From a checkpoint of a small sound classifier.
Training: adam_atan2 at rate 0.0018, 30500 steps, batches of 128.
Rows from block 2, named by matrix and row number. Rows with one number belong to one attention dimension. Each number is 128 + 32 x the weight over the matrix's rms, rounded and kept within 0 to 255. All counts start at 0.
# q: attention query (model.blocks.2.attn.q.weight, 128x160), inputs 0-159
# k: attention key (model.blocks.2.attn.k.weight, 128x160), inputs 0-159
q.55 [ 14 255  98 126 114  45 127 128 129 128   0   0  53 185  96 128 125 134 121 127 128 128   2   3  57 128 129 140 128 171 135 135 217 128 110 255 133 132 125 123  33 126 141 128 128 131 127 137 129 127 128 128 109   0 128 136 123 114 126 131 128 130  59 128 128 111 128 125 133 131 128 125 125 123 131 149   0 126 127 126 163 138 126 128   0 142 131 128 130 155 129  87 128 144 127 127 128 131 125 104  99 127 128 124 124 129 127  23  62   0 135 129 128 130 135 134 128 128  29 128 176 193 130 125 130 255 130 132 185 131  73 129 144 124 130 138 255 255 255 128  50  47 129 118 201 128 128 128 128 129 128  26 131 122 130 255 130 128 128 255]
q.57 [220   0 143 130 142 199 129 128 127 128 253 255 205  84 158 128 132 122 138 129 128 128 255 252 201 128 128 115 127  90 119 121  20 128 150   0 123 124 131 133 219 130  98 128 128 124 129 119 127 129 128 128 148 255 128 121 132 144 131 127 128 127 196 128 128 146 128 131 122 124 128 131 131 136 105 116 255 129 129 129 112 118 131 128 255 113 125 128 127 103 127 167 128  87 129 129 128 125 131 151 155 129 128 132 132 123 129 219 184 255 122 127 128 127 120 123 128 128 233 128  75  70 126 132 127   0 125 123  84 123 189 128 111 132 125 117   0   0   0 128 199 226 127 137  50 128 128 128 128 123 128 235 124 135 126   0 126 128 128   0]
q.58 [128 128 128 141 128 128 128 128 128 124 128 128 128 115 129 129 122 128 106 128 128 124 128 128 128 134 128 128 128 128 128 128 128 129 128 128 140 128 128 125 128 128 128 123 139 109 133 128 125 128 128 142 128 128 128 128 149 128 129 128 128 106 128 128 128 128  77 129 127 128 130 130 128 128 127 109 129 130 128 130 124 128 128 123 128 126 128 130 128 128 129 128 128 128 128 128 128 128 128 128 128 121 127 128 128 128 128 128 128 128 128 128 128 128 127 127 128 128 184 129 128 128 127 128 128 128 128 134 128 128 130 128 135 128 128 128 128 128 128 128 141 128 129 128 128 128 128 128 148 128 128 128 128 128 129 128 128 126 128 128]
q.59 [128 129 129 128 128 128 128 128 128 116 128 128 128 128 127 130 128 130 128 129 128 128 128 128 128 128 128 128 128 128 129 128 128 128 128 128 134 131 128 128 129 128 128 128 141 128 130 127 125 128 129 128 129 128 128  93 128 128 128 113 128 127 128 128 131 128 127 128 128 127 140 128 125 128 128 127 128 128 127 129 125 128 128 128 128 128 128 128 128 128 128 128 128 128 129 128 129 128 128 128 128 119 128 128 127 128 128 128 128 128 114 128 128 128 129 127 127 128 128 127 128 127 128 130 128 128 128 128 128 128 129 134 128 126 128 128 128 128 128 131 128 128 128 128 128 126 128 128 171 129 128 129 128 128 131 128 130 128 125 128]
q.60 [128 128 128 126 128 128 127 128 128 128 128 128 128 141 127 128 128 129 128 128 129 129 128 128 128 127 128 128 128 128 128 128 128 127 128 128 128 128 130 128 128 128 128 128 125 129 128 128 129 128 128 124 126 128 126 128 123 127 128 127 128 128 128 128 128 128 128 128 131 128 128 128 128 128 135 133 128 128 126 128 128 128 128 128 128 128 128 128 128 128 128 128 128 128 128 128 128 128 128 128 128 132 132 128 128 134 128 128 128 128 130 128 128 128 129 129 128 128 128 128 128 128 128 127 129 128 128 128 128 128 128 131 128 128 128 128 128 128 128 128 128 128 128 128 129 128 128 128 128 128 129 127 128 128 128 128 128 128 125 128]
q.61 [ 64 255 121 125 128 118 126 124 150 128  90  88 116 125  94 128 125 136 112 128 128 128  52  54  97 127 128 130 131 153 130 137 239 128  57 154 135 136 126 123  55 124 179 128 128 133 134 143 129 126 128 128 103   0 126 135 127 105 125 128 128 131  92 128 135 108 128 124 137 162 128 125 124 117 232 134   0 128 127 128 131 129 126 128   0 169 132 128 153 191 129  89 128 255 126 126 128 131 126 124 105 126 128 123 123 148 127  32  77  15 133 165 128 128 139 151 128 128  25 128 153 193 130 122 131 162 131 133 140 138  62 130 157 124 131 135 154 137 255 128 110  71 129 121 172 128 128 128 128 139 128  12 133 122 131 177 131 127 128 203]
q.62 [219   0 153 130 141 193 129 128 127 128 241 255 197  70 160 128 131 122 135 129 128 128 239 255 193 128 127 120 128  88 126 122  51 128 143   0 123 124 131 133 207 130 112 128 128 125 129 119 127 129 128 128 145 255 128 121 131 142 130 126 128 127 209 128 128 144 128 131 123 124 128 131 131 134 125 117 255 129 129 130 109 118 131 128 255 122 125 128 126 117 127 158 128 118 129 129 128 125 131 139 151 129 128 132 132 126 129 219 170 255 122 127 128 126 120 123 128 128 230 128  77  75 126 132 127   0 125 123  96 124 185 127 112 132 126 118   0   0   0 128 195 214 127 137  52 128 128 128 128 126 128 218 125 134 126   0 126 128 128   0]
q.63 [128 129 127 116 128 128 128 128 131 128 128 128 128 117 127 121 128 128 128 130 128 128 128 128 128 128 126 128 128 128 128 128 128 128 131 128 128 128 128 128 128 132 129 128 128 129 128 128 128 128 132 128 131 127 128 131 128 128 127 128 128 128 128 128 128 128 128 128 128 128 128 128 128 128 129 130 128 127 128 127 128 128 128 128 128 128 128 128 129 128 129 128 128 139 128 126 128 130 128 128 128 128 128 128 128 128 127 128 128 128 129 128 128 126 128 128 126 128 126 128 128 128 128 128 128 128 130 128 128 128 128 128 128 128 128 128 128 128 128 128 126 127 128 128 128 127 128 125 128 128 145 128 128 128 128 128 128 128 130 128]
q.64 [128 128 125 128 128 128 127 128 128 128 128 125 125 128 127 128 128 124 128 127 129 128 128 128 128 128 129 128 128 128 128 128 129 128 128 128 128 128 128 128 126 128 128 128 128 128 118 137 128 126 128 128 127 127 128 126 125 128 128 126 128 128 128 128 128 121 128 128 131 128 128 128 128 128 131 128 125 128 120 128 130 143 128 152 128 148 128 128 131 135 128 128 128 128 123 125 128 128 128 128 128 128 128 128 128 132 128 128 128 128 132 128 128 129 130 131 128 128 128 127 129 129 128 127 129 128 128 128 128 128 127 128 120 128 128 128 128 128 128 128 125 127 128 128 129 127 128 128 128 128 128 128 128 128 128 128 128 128 128 129]
q.65 [129 128 130 128 128 128 128 128 128 123 128 130 128 128 128 128 119 128 128 128 128 128 128 128 128 128 128 127 128 128 128 128 127 128 128 128 128 128 128 121 128 128 128 128 128 127 128 128 120 128 128 125 128 128 128 115 129 128 128 128 128 128 128 131 128 128 128 128 128 128 129 128 128 128 125 127 128 128 128 128 128 127 128 115 128 128 128 128 128 128 128 129 128 128 128 128 129 128 128 128 128 128 128 129 128 128 128 128 128 128 126 128 128 128 126 127 135 128 166 128 125 127 128 128 127 128 128 128 128 128 128 128 129 131 128 128 128 128 128 128 128 129 128 128 124 130 128 128 128 128 128 128 128 128 127 128 128 129 128 127]
q.66 [136 128 129 128 129 128 130 128 128 129 129 130 128 128 129 128 129 128 129 128 128 128 129 131 131 129 128 126 113 118 127 126 122 128 127 127 128 127 130 128 128 128 127 118 128 125  76 128 112 127 128 131 128 130 129  40 137 130 129  98 128 128 129 128 128 132 128 129 122 127 136 129 130 129 126 125 129 129 140 129 128 128 129 128 129 131 128 128 127 127 128 136 129 129 130 147 130 126 128 128 128 128 128 131 131 128 129 133 129 129 128 128 128 128 128 126 130 128 129 136 127 126 127 128 127 127 124 128 127 127 129 128 128 131 127 128 127 127 127 127 128 129 125 129 126 129 128 128 128 128 129 128 127 129 127 127 128 128 129 127]
q.67 [127 128 126 128 125 128 126 128 128 128 126 125 128 133 126 128 127 132 125 128 128 128 126 126 127 128 127 129 129 130 129 131 130 128 128 129 129 129 127 128 126 129 128 128 128 131 127 123 129 126 130 128 128 127 122 151 125 126 127 129 127 128 126 128 128 126 128 127 131 130 126 126 122 127 128 131 126 127 125 127 142 120 127 127 113 128 128 128 130 130 128 123 127 128 128 128 128 130 128 128 127 128 128 127 128 128 127 126 126 126 128 128 128 128 128 131 128 128 127 128 130 131 131 125 130 129 130 128 129 129 127 129 128 125 129 129 129 129 130 129 129 128 133 127 129 128 128 128 128 128 128 128 129 127 129 129 129 128 128 129]
q.68 [128 128 129 115 128 128 128 128 128 121 128 128 128 128 128 129 128 132 128 128 128 128 128 128 128 128 128 127 128 128 128 128 128 136 128 128 128 128 128 128 129 128 128 128 126 128 128 128 128 128 127 128 128 128 128 128 128 128 128 119 128 128 128 127 128 128 131 128 128 127 128 128 128 128 128 128 129 128 128 128 124 120 128 128 128 128 127 128 127 127 129 128 128 128 127 128 126 128 128 129 129 128 128 128 128 128 128 128 128 128 128 128 129 128 128 127 128 131 133 126 128 128 121 128 130 128 128 128 128 128 129 128 128 128 128 128 128 128 128 128 128 128 128 128 128 129 128 128 128 128 128 128 128 128 127 128 128 128 128 128]
q.69 [128 126 128 128 128 128 128 128 128 134 128 128 128 128 129 128 128 127 128 132 127 128 128 128 128 128 128 124 132 128 128 128 128 129 128 128 127 128 128 129 129 128 128 137 128 128 129 118 128 132 126 128 128 128 128 137 128 128 128 133 128 128 128 128 128 128 128 128 128 128 128 128 128 128 128 128 128 128 128 128 128 128 129 117 128 124 128 128 127 122 127 128 128 128 129 130 128 129 128 128 128 128 128 128 131 128 128 128 128 128 128 127 128 128 128 127 127 127 128 128 128 128 128 129 128 128 128 128 128 128 128 129 128 128 128 134 128 128 128 128 130 128 128 128 128 129 128 134 128 128 128 128 128 128 128 128 128 129 128 128]
q.70 [128   0 129 113 128 255 126 197 128 130 158 128  30 127 129 128 126   0 129 128  40 113 127 110 128 127 130 138 128 129 128 224 127 163 224 255 134 129 130 133 133 238 128 128 127 128 128 128 128 129 128 128 136 143 129 129 128 128 124 132  52 127 128 129 121 128 129 123 127 127 128 117 128 128   0 127 128 120 128 121 128 128 128 128 129 127 122 127 127 127 140 129 128   0 129 140 128 128 128 128 128 128   2 124 128  41   0  93 112 127 123   0 128  30  54 123 128 128 129 128 128 128 129 140 128 255 128 136 131 167 130 128 128 128 184 135 192 200  86 234 255 130 130 128 127 130 148 128 130 128 127 178 128 128 128 130 120 131 128 128]
q.71 [129 111 128 128 128 130 128 128 128 128 129 129 128 128 141 128 128 127 128 125 128 128 128 128 128 128 127 127 128 128 128 128 128 128 128 128 128 128 128 129 129 128 128 128 128 128 184 128 128 137 127 128 128 128 125 129 123 129 173 128 128 128 128 128 174 128 127 144 128 128 128 129 128 129 128 128 128 129 121 129 127 127 140 128 129 128 128 126 128 128 128 129 128 127 131 130 129 128 128 128 128 128 129 129 128 128 128 128 128 128 128 128 128 128 128 127 126 127 128 128 128 128 127 129 128 128 128 128 128 128 128 128 127 128 128 128 128 128 128 128 128 128 128 128 128 128 138 128 128 128 128 128 128 128 128 128 122 128 128 128]
q.72 [128 128 129 128 128 128 128 128 128 128 128 128 128 128 128 128 128 135 128 128 128 128 128 128 128 128 128 128 128 128 128 128 128 128 128 128 128 128 134 126 128 128 128 128 127 128 128 125 128 128 128 128 128 128 128 128 128 128 128 128 128 128 128 118 127 128 128 128 128 128 128 128 128 128 128 128 128 127 128 128 128 120 127 128 113 128 128 128 128 128 129 127 128 128 128 128 127 128 129 128 128 128 128 128 128 128 128 128 128 128 127 128 124 128 128 129 129 128 129 128 128 128 128 123 128 128 134 128 128 128 128 128 128 128 128 128 128 128 128 128 128 128 128 128 128 127 128 127 128 127 128 128 128 128 128 128 128 128 128 128]
q.73 [128   0 128 119 128 225 123 156 128 164 196 128  69 125 128 125  85   0 128 128  32 109 126 109 128 128 134 141 164 136 130 255 126 157 255 203 133 203 128 130 182 255 128 128 128 128 127 128 131 129 128 128 193 209 129 129 128 128 123 140   0 127 128 129 120 128 130 120 127 127 128 120 128 128   0 127 128 121 128 121 128 128 128 128 128 127 123 128 127 127 174 129 128   0 129 128 128 128 127 128 128 128  21 122 128   0   0   0  64 111 124   0 129   0   0 125 128 128 128 128  31 128 130 137 128 169 128 130 134 132 128 128 145 128 207 140 145 162 110 198 255 130 134 128 128 129 158 128 128 128 127 238 130 128 128 134 117 130 128  76]
q.74 [128 173 128 195 128  66 146  54 128 128 128 143 202 134 128 128 139 207 130 129 139 143 138 198 143 139 127 128 128  71 126   0 128 122  66   0 110 115 128 128 116   0 128 128 128 114 169 128  97 127 128 128 116 120 128 125 128 130 184 118 159 128 128 126 132 128 128 222 128 128 131 154 129 135 165 128 128 137 130 141 108 128 129 132 128 128 133 130 128 128 128 134 130 255 128 128 128 127 138 129 128 127 205 137 128 208 255 255 146 143 134 255 128 236 154 128 144 128 158 128 128 128 120 125 128   0 127 120  92  16 153 125 128 131 101 115   0   0 128  58 127 130 124 132 128 128  70 128 127 128 130 114 124 130 124   0 177 126 128 127]
q.75 [128 125 128 128 128 128 131 128 127 131 128 129 129 128 130 128 128 127 129 132 126 128 128 128 128 128 127 125 128 128 128 128 128 128 128 128 128 128 128 128 129 128 128 133 128 128 137 120 128 133 128 128 128 128 128 133 128 128 128 130 128 128 128 128 128 128 128 128 128 128 128 128 128 128 127 127 128 128 129 128 128 127 128 108 128 125 128 128 128 114 128 128 128 128 132 133 129 128 128 128 128 128 128 128 144 128 128 128 128 128 128 128 128 128 127 125 127 128 128 134 127 128 128 129 128 128 128 128 128 128 129 129 129 128 128 142 128 128 128 128 129 129 128 128 128 129 128 128 128 128 128 128 128 128 128 128 128 128 129 128]
q.76 [129 128 129 129 130 128 130 128 128 129 129 130 128 128 131 128 129 128 129 128 127 127 129 129 128 128 128 125 128 127 128 127 127 128 128 127 128 128 128 128 130 128 128 128 128 126 129 127 127 130 128 128 128 129 130 117 131 130 128 125 128 128 130 128 128 130 128 129 124 125 129 129 134 129 127 126 129 128 132 128 127 128 129 128 129 127 128 128 126 125 128 133 129 128 128 129 128 127 129 128 130 128 128 128 128 128 128 129 128 129 125 128 128 128 125 123 128 131 128 132 125 125 126 129 127 127 126 128 127 127 130 126 129 133 128 128 127 127 126 128 128 134 126 129 127 129 128 122 128 128 128 122 128 129 127 127 128 128 128 127]
q.77 [129 128 128 128 130 128 128 128 128 128 129 129 128 128 131 128 128 122 130 128 129 128 129 129 128 128 128 127 127 127 128 127 127 128 128 128 128 128 129 128 129 128 134 128 131 126 128 128 127 128 127 128 128 129 129 127 130 128 128 128 128 128 129 128 128 129 128 128 125 127 129 129 134 128 128 126 129 128 130 128 128 133 128 140 130 128 128 131 128 121 128 130 128 128 128 128 128 127 128 128 129 128 128 129 128 130 128 129 129 129 128 128 128 128 128 127 128 128 128 128 128 127 125 133 127 128 127 128 128 128 128 127 128 132 128 128 128 128 127 128 128 128 123 128 127 128 128 128 128 128 128 128 128 128 128 128 128 128 128 128]
k.55 [131 128 128 147 128 222 128 188 128 129 255 126 120 128 128 132 125 128 128 128 128 191 128 128 128 127 126 128 100 159   0 127 129 128 128 128  59 128 128 126 128 128 126 128  51 128 127 128 128 128 128 128 136 127 130 127  30 128 128 126 127 130 128 128 129 132 128 127 132 128 128 128 133 128 127 129 126 128   0 127 128  87 131  45 126 128 128 128 128 128 122 127 128 128  72 128 128 129 128 250 128 128 129 128 128 128 129 128 127 255 129 128 129 128 128 128 128 128 131 128 127 128 129 128 125 128 130  10  51  43 128 128   0 128 128 128  61 125 128 128 131 121 130 127   0  14 107 128 128 128 133 129 126 128  30   0 109 134 128  57]
k.57 [125 128 128 110 128  27 128  92 128 127   0 130 136 128 128 124 131 128 128 128 128  30 128 128 128 129 130 129 165  81 255 129 127 128 128 128 199 128 128 130 128 128 130 128 216 128 129 128 128 128 128 128 116 129 126 129 235 128 128 131 129 126 128 128 127 124 128 128 124 128 128 128 123 128 128 127 130 128 255 129 128 170 125 213 130 128 128 128 128 128 135 128 128 128 191 128 128 126 128  54 128 128 127 128 128 128 127 128 129   0 127 128 127 128 128 128 128 128 125 128 129 128 127 128 131 128 126 246 220 222 128 128 255 128 128 128 213 156 128 128 125 135 126 129 255 255 151 128 128 128 123 127 130 128 237 255 141 124 128 230]
k.58 [123 129 128 151 127 126 131 122 128 155 126 121 128 128 129 127 129 128 129 130 128 129 128 134 128 129 128 128 135 119 128 128  76 128 128 126 128 128 128 128 128 128 131 128 125 122 134 128 128 128 126 128 130 129 119 127 128 128 130 128 128 131 128 128 130 128 127 132 127 129 128 127 129 129 128 116 132 128 128 129 123 127 128 127 128 130 130 131 129 128 162 128 127 128 128 123 123 128 118 127 127 127 128 128 128 128 128 128 128 120 128 130 128 129 128 128 128 128 128 180 128 128 125 128 128 124 128 128 121 121 128 129 176 122  91 161 123 126 131 128 128 132 128 134 128 128 128 128 125 128 128 128 126 134 128 126 128 124 128 128]
k.59 [128 128 128 129 128 128 129 128 128 128 128 128 128 146 128 131 119 128 127 129 128 132 128 128 128 128 128 126 128 128 127 128 128 127 128 128 128 128 128 128 128 131 128 128 128 126 135 128 129 128 130 126 133 133 128 127 128 128 128 128 128 133 128 131 128 128 128 126 128 128 128 128 128 129 128 127 128 128 128 128 124 126 128 128 126 128 128 216 128 128 129 128 128 128 129 128 127 128  69 128 128 122 129 130 128 128 128 128 128 128 128 128 128 128 129 128 128 130 129 143 128 128 117 128 122 128 128 128 128 128 128 128 226 128  84 163 128 128 128 128 122 128 128 128 128 128 128 127 128 128 136 130 128 128 128 128 128 126 128 128]
k.60 [130 126 128 128 128 128 128 128 128 128 128 128 122 127 127 128 128 128 128 128 128 128 128 128 128 127 127 128 127 135 128 128 133 128 128 128 128 128 128 128 128 128 128 129 126 132 125 128 128 128 128 128 129 128 128 128 126 128 125 128 128 131 128 128 128 131 128 119 132 128 127 128 129 128 128 132 128 128 127 124 129 128 141 133 133 128 128 128 128 128 108 128 128 128 128 128 128 129 128 128 128 128 128 128 128 128 128 126 124 136 128 128 128 128 128 130 125 128 128 127 128 128 128 128 128 129 128 127 128 128 128 128 126 128 128 109 128 129 127 129 128 120 129 128 128 128 128 128 128 127 128 129 128 128 128 128 128 128 128 128]
k.61 [133 128 127 139 128 128 128 151 128 129 255 127 122 127 128 131 125 128 128 128 128 255 128 128 128 127 126 126  55 220   0 127 128 126 128 124  49 128 128 127 128 128 124 128  17 139 128 128 128 128 128 128 146 128 132 127  53 128 227 124   0 130 128 128 130 131 128 204 132 128 121 131 131 128 128 128 126 179  59 128 128 127 131  51 127 128 128 128 128 128 110 128 128 128   0 128 128 130 128 131 128 128 129 128 128 128 128 128 127 255 128 128 129 128 128 128 128 128 128 127 124 128 128 128 125 127 129  33   0  14 128 128   0 128 128 128 108 112 128 128 130 124 129 128  27   0 118 128 128 127 132 129 126 128   0   0 119 129 128   0]
k.62 [125 128 128 109 128  39 128  82 128 127   0 130 136 128 128 124 131 128 128 128 128  51 128 128 128 129 130 128 160 115 255 129 127 128 128 128 197 128 128 130 128 128 130 128 211 128 129 128 128 128 128 128 118 129 126 129 213 128 128 131 129 126 128 128 127 124 128 129 124 128 128 128 123 128 129 127 130 128 255 129 128 166 125 216 130 128 128 128 128 128 135 129 128 128 185 128 128 126 128  35 128 128 127 128 128 128 127 128 129   0 127 128 127 128 128 128 128 128 125 128 129 128 127 128 131 128 126 244 212 209 128 128 255 128 128 128 196 145 128 128 125 136 126 129 245 255 147 128 128 128 123 127 130 128 223 255 135 124 128 183]
k.63 [129 128 128 128 129 128 128 128 128 128 128 128 128 126 130 128 126 128 129 129 128 131 128 129 128 128 128 124 127 128 126 128 128 119 129 128 127 127 129 125 129 129 126 128 126 128 129 126 130 129 128 127 126 122 128 128 127 127 128 128 128 123 128 127 136 118 128 128 128 128 128 128 128 128 128 128 125 132 127 134 128 127 127 128 125 128  84 128 128 128 128 128 129 128 128 123 128 128 120 128 130 128 128 128 128 128 128 134 128 130 136 128 128 127 128 127 128 128 128 125 128 128 127 128 119 128 128 127 127 136 128 127 126 129 127 128 128 128 127 127 128 127 128 128 127 125 128 126 128 127 129 128 126 129 128 128 126 128 131 125]
k.64 [128 128 128 128 131 128 131 128 132 160 128 128 126 127 128 122 130 121 128 128 128 128 128 128  92 128 128 127 116 119 128 125 125 128  94 127 128 127 129 131 128 128 128 128 128 128 128 118 128 131 128 127 129 132 163 129 128 129 127 128 128 128 128 130 126 128 127 127 121 126 131 129 128 128 135 130 131 128 128 127 142 127 128 116 128 128 127 126 128 130 128 136 143 128 128 131 128 128 129 128 129 128 128 128 236 127 121 129 132 140 128 128 124 127 129 127 128 129 128 128 125 125 128 125 118 128 128 128 127 127 128 127 128 129 127 128 135 126 127  79 128 126 128 126 123 128 125 126 128 128 128 128 128 129 128 126 128 128 129 119]
k.65 [128 127 127 132 128 128 127 127 127 128 128 128 128 125 128 129 127 132 128 128 128 129 120 128 127 128  97 130 128 128 128 171 128 127 134 128 128 129 128 126 127 128 128 128 128 129 128 129 128 125 128 128 126 128 128 128 128 128 128 128 128 127 127 125 129 126 128 128 129 132 127 128 121 130 125 129 127 128 128 128 127 128 129 127 129 128 128 128 128 128 128 128 123 128 127 125 128 128 128 128 127 129 129 128 128 128 129 128 127 106 129 129 128 129 126 130 128 128 128 128 129 128 127 128 130 128 128 134 129 128 128 128 127 126 128 129 129 128 130 124 128 129 128 128 129 127 131 129 128 128 128 128 129 127 128 129 128 127 128 129]
k.66 [128 128 128 128 128 128 127 140 128 128 128 124 122 128 128 131 128 129 127 128 128 129  94 109 126 128  17 129 132 128 128 128 129 127 128 205 128 127 128 124 128 128 128 128 127 134 128 128 128 127 128 127 126 128 127 129 121  79 127 128 128 128 128 127 128 136 128 123 130 128 127 128 128 126 129 132 125 128 108 124  99 129 128  87 128 127 126 127 128 128 128 127 128 128 127 128 128 128 127 129 128 131 131 127 134 134 132 128 116 128 129 128 124 129 130 129 128 128 128 128 131 132 139 128 128 175 128 128 129 132 128 128 126 127 129 128 182 206 129  76 132 125 169 128 130 126 128 128 128 128 126 128 128 120 128 159 128 132 124 129]
k.67 [128 128 117 129 129 128 129 126 131 123 128 145 129 128 133 126 131 128 127 128 127 128 128 128 127 128 128 127 123 128 128 125 128 128 125 125 128 128 129 129 128 127 128 126 133 125 128 127 128 129 138 128 130 130 128 128 130 131 172 128 128 128 128 130 127 112 127 160 127 128 132 139 128 129 128 123 130 139 132 155 127 127 128 127 113 128 128 133 128 128 129 129 128 128 128 132 128 127 138 128 128 128 128 133 124 127 124 128 129 128 128 127 131 125 127 121 119 119 126 128 127 126 119 125 123 126 123 126 126 125 128 128 128 144 126 128 116 124 128 126 122 128  93 132 127 128 128 127 125 146 132 128 126 132 128 123 128 127 130 126]
k.68 [128 128 127 127 127 128 128 134 128 131 128 122 128 128 128 129 128 128 128 128 129 128 128 119 129 128 128 128 138 127 160 128 128 129 128 128 114 130 128 128 128 128 128 128 127 131 128 128 128 128 128 128 127 127 128 130 128 128 128 128 129 128 128 127 128 125 128 128 128 129 128 128 132 128 129 128 128 129 128 129 129 154 128 128 128 128 127 128 128 147 128 128 127 127 127 128 128 137 124 128 128 128 128 128 137 128 128 128 130 128 128 129 128 128 129 128 128 133 130 128 130 128 130 128 132 128 130 121 128 128 131 129 124 124 129 128 128 128 128 127 130 128 130 128 131 130 128 129 132 126 126 128 131 128 128 128 125 128 128 124]
k.69 [128 128 126 127 128 128 126 126 123 128 128 128 136 129 128 128 128 128 128 128 128 128 128 147 129 128 173 133 129 128 128 128 129 128 141 129 129 128 127 128 129 135 127 127 128 129 128 128 128 128 128 129 128 128  95 126 129 128 128 128 128 178 129 127 128 128 132 128 128 128 128 127 128 128 127 124 128 128 128 128 126 129 126 133 128 129 123 128 127 128 128 126 126 128 174 128 129 128 128 128 128 128 128 128 122 128 130 123 120 126 128 128 131 129 127 128 120 128 128 128 128 128 128 128 133 129 128 128 131 130 128 129 128 128 129 128  94 129 128 213 128 130 128 127 128 128 128 131 128 128 121 128 128 127 128 129 128 128 128 130]
k.70 [128 128 255 128 128 129 128 124 128 128 128 128 128  96 128 128  79 129 129 128 128 222 255 128 128 147 128 128 128 132 128 128  79  30 131 128 147 128 123  28 128 128   0 128 128  89 128 128 128   0 128 129 128 129 185 128 240 208 128 128 128 128 128 125 131   0 128 128 129 128 102 128 128 210 128 128 127 129 128 128 128 128 128 128 131  31 130 128   0 128 128 128 128 105 128  88 127 128 128 128 129 128 128 128 128 128 128 131 181 121 129 128 128 128 128 128 128 130 128 128 128 128 126 128 137 127 128 139 128 128 126 126 169 128 126 128 126 127 128 133 128 131 128 128 128  80 128 129 219 129 128  88 130 128 147 126 128 126 128 128]
k.71 [128 130 147 128 132 128 128 117 121 128 128 128 128 126 129 128 125 128 127 128 128 128 128 131 171 128 181 130 129 128 132 128 131 128 132 130 131 137 128 127 129 130 127 128 128 128 129 128 131 127 128 128 125 128 128 128 128 128 128 129 130 132 127 125 130 128 130 128 130 128 127 126 128 128 128 128 127 131 128 129 255 129 126 128 128 126 129 128 126 128 128 127 128 128 128 128 128 128 126 128 128 128 127 122 127 128 128 128 127 126 128 129 128 130 128 128  95 128 128 128 128 128 129 153 131 130 129 129 129 129 128 128 133 126 129 128 129 130 129 183 128 128 128 127 129 127 128 128 128 102 125 126 129 128 134 129 128 128 129 132]
k.72 [128 128 119 132 128 128 128 128 131 128 128 132 133 128 128 127 128 128 128 128 128 130 134 128 128 133 128 128 128 128 128 128 128 129 122 128 128 128 128 129 128 116 129 128 128 131 128 128 128 128 133 128 128 125 128 128 128 128 143 128 128 128 128 129 128 128 130 138 128 129 129 128 128 128 129 127 128 136 128 133 128 128 128 128 128 128 128 128 130 128 128 129 128 128 128 128 128 128 128 128 128 128 128 134 127 126 127 128 128 119 127 127 132 127 128 127 128 125 126 126 128 128 125 124 123 127 125 128 127 127 128 128 124 123 128 128 128 127 128 113 128 128 124 135 128 129 128 128 128 128 131 127 127 130 128 127 128 128 128 126]
k.73 [128 128 255 128 128 129 152 124 126 128 128 128 128  64 128 128 103 131 129 128 128 255 255 130 158 138 143 129 128 133 128 128  96  61 133 128 130 128 126 124 128 128   0 128 128 102 128 130 128  58 128 129 128 129 237 128 255 255 129 142 128 128 128 123 132  33 128 128 130 128 109 127 128 255 128 128 126 129 129 128 128 128 128 128 141 107 131 152   2 128 198 127 128 123 128  41 126 128 128 128 129 128 128 128 128 128 128 130 129 118 129 128 128 115 128 128 128 129 128 129 128 128 127 128 135 128 128 140 128 128  92 126 221 128 127 129 128 128 128 214 128 131 128 128 128  87 128 129 156 129 128 117 129 129 147 128 128 126 128 128]
k.74 [128 128  52 128 128 128 128 131 128 128 124 125 128 128 128 128 128 128 127 128 128  73   0 124 128  86 128 128 129 127 128 128 209 255 128 129 110 128 128 255 172 189 255 128 127 255 128 128 128 192 128 127 126 126 120 128  75 127 126 128 128 185 128 128 126 242 130 127 128 128 128 127 128 110 147 128 128 124 128 126 129 128 128 129 128 128 126 127 255 139 128 128 128 128 128 128 128 128  27 128 127 128 128 128 128 128 128 127   0 128 128 128 128 128 130 128 102 128  54 128 129 129 137 128 128 181 129 118 129 134 129 129 128 127 129 128 140 133 128 128 128 127 131 127 128 225 128 128  14 127 124 157 128 125 128 213 128 132 123 128]
k.75 [128 129 128 127 128 128 126 127 122 118 128 128 128 128 128 132 128 132 128 128 128 128 129 151 133 128 141 133 129 131 130 129 131 128 144 130 129 129 127 128 128 133 127 128 128 129 128 129 128 125 128 129 128 128  90 126 128 128 129 128 128 157 131 126 128 128 131 129 129 128 128 127 128 128 128 127 127 128 128 128 117 129 127 142 128 128 128 128 127 128 128 124 123 128 170 127 128 128 128 128 127 128 128 128 115 128 133 127 123 124 128 128 132 129 128 128 124 128 128 128 128 129 128 146 133 129 128 123 130 130 128 129 128 128 128 128 107 130 128 216 128 131 129 128 131 128 128 130 128 128 121 128 129 127 128 130 129 128 127 135]
k.76 [128 127 127 127 128 128 127 124 128 128 128 125 127 128 128 129 121 128 127 128 131 128 128 128 129 128 128 130 132 129 128 132 128 128 134 131 128 128 130 126 128 129 128 128 125 139 129 135 126 126 128 129 126 125 128 128 128 120 128 128 128 128 128 127 129 128 145 128 129 131 126 127 121 127 126 137 126 128 124 128 125 135 117 129 140 128 128 126 128 128 127 127 128 128 127 127 128 128 124 128 124 128 128 127 122 130 131 128 126 128 128 128 128 129 128 129 132 128 128 128 128 131 132 132 135 131 129 159 129 129 128 128 128 127 129 128 130 147 129 109 128 128 134 127 129 128 128 129 128 128 126 128 129 112 128 132 128 128 124 130]
k.77 [128 128 133 128 127 128 128 130 125 128 128 126 126 128 128 128 127 128 128 128 128 128 128 129 128 128 128 123 131 128 128 129 128 128 128 130 129 127 128 127 128 128 128 129 125 130 128 129 128 127 128 128 126 128 128 128 127 128 124 128 128 128 125 128 128 128 129 128 130 128 127 120 128 127 128 130 126 128 113 128 129 128 128 129 143 128 133 128 128 128 128 127 128 128 128 128 128 114 126 128 127 128 128 125 128 128 131 130 127 128 128 129 123 131 130 130 132 133 129 128 131 132 133 130 130 135 131 144 129 129 128 128 130 127 131 128 135 136 128 128 129 128 130 124 129 128 128 128 128 128 127 128 130 124 128 130 128 129 126 132]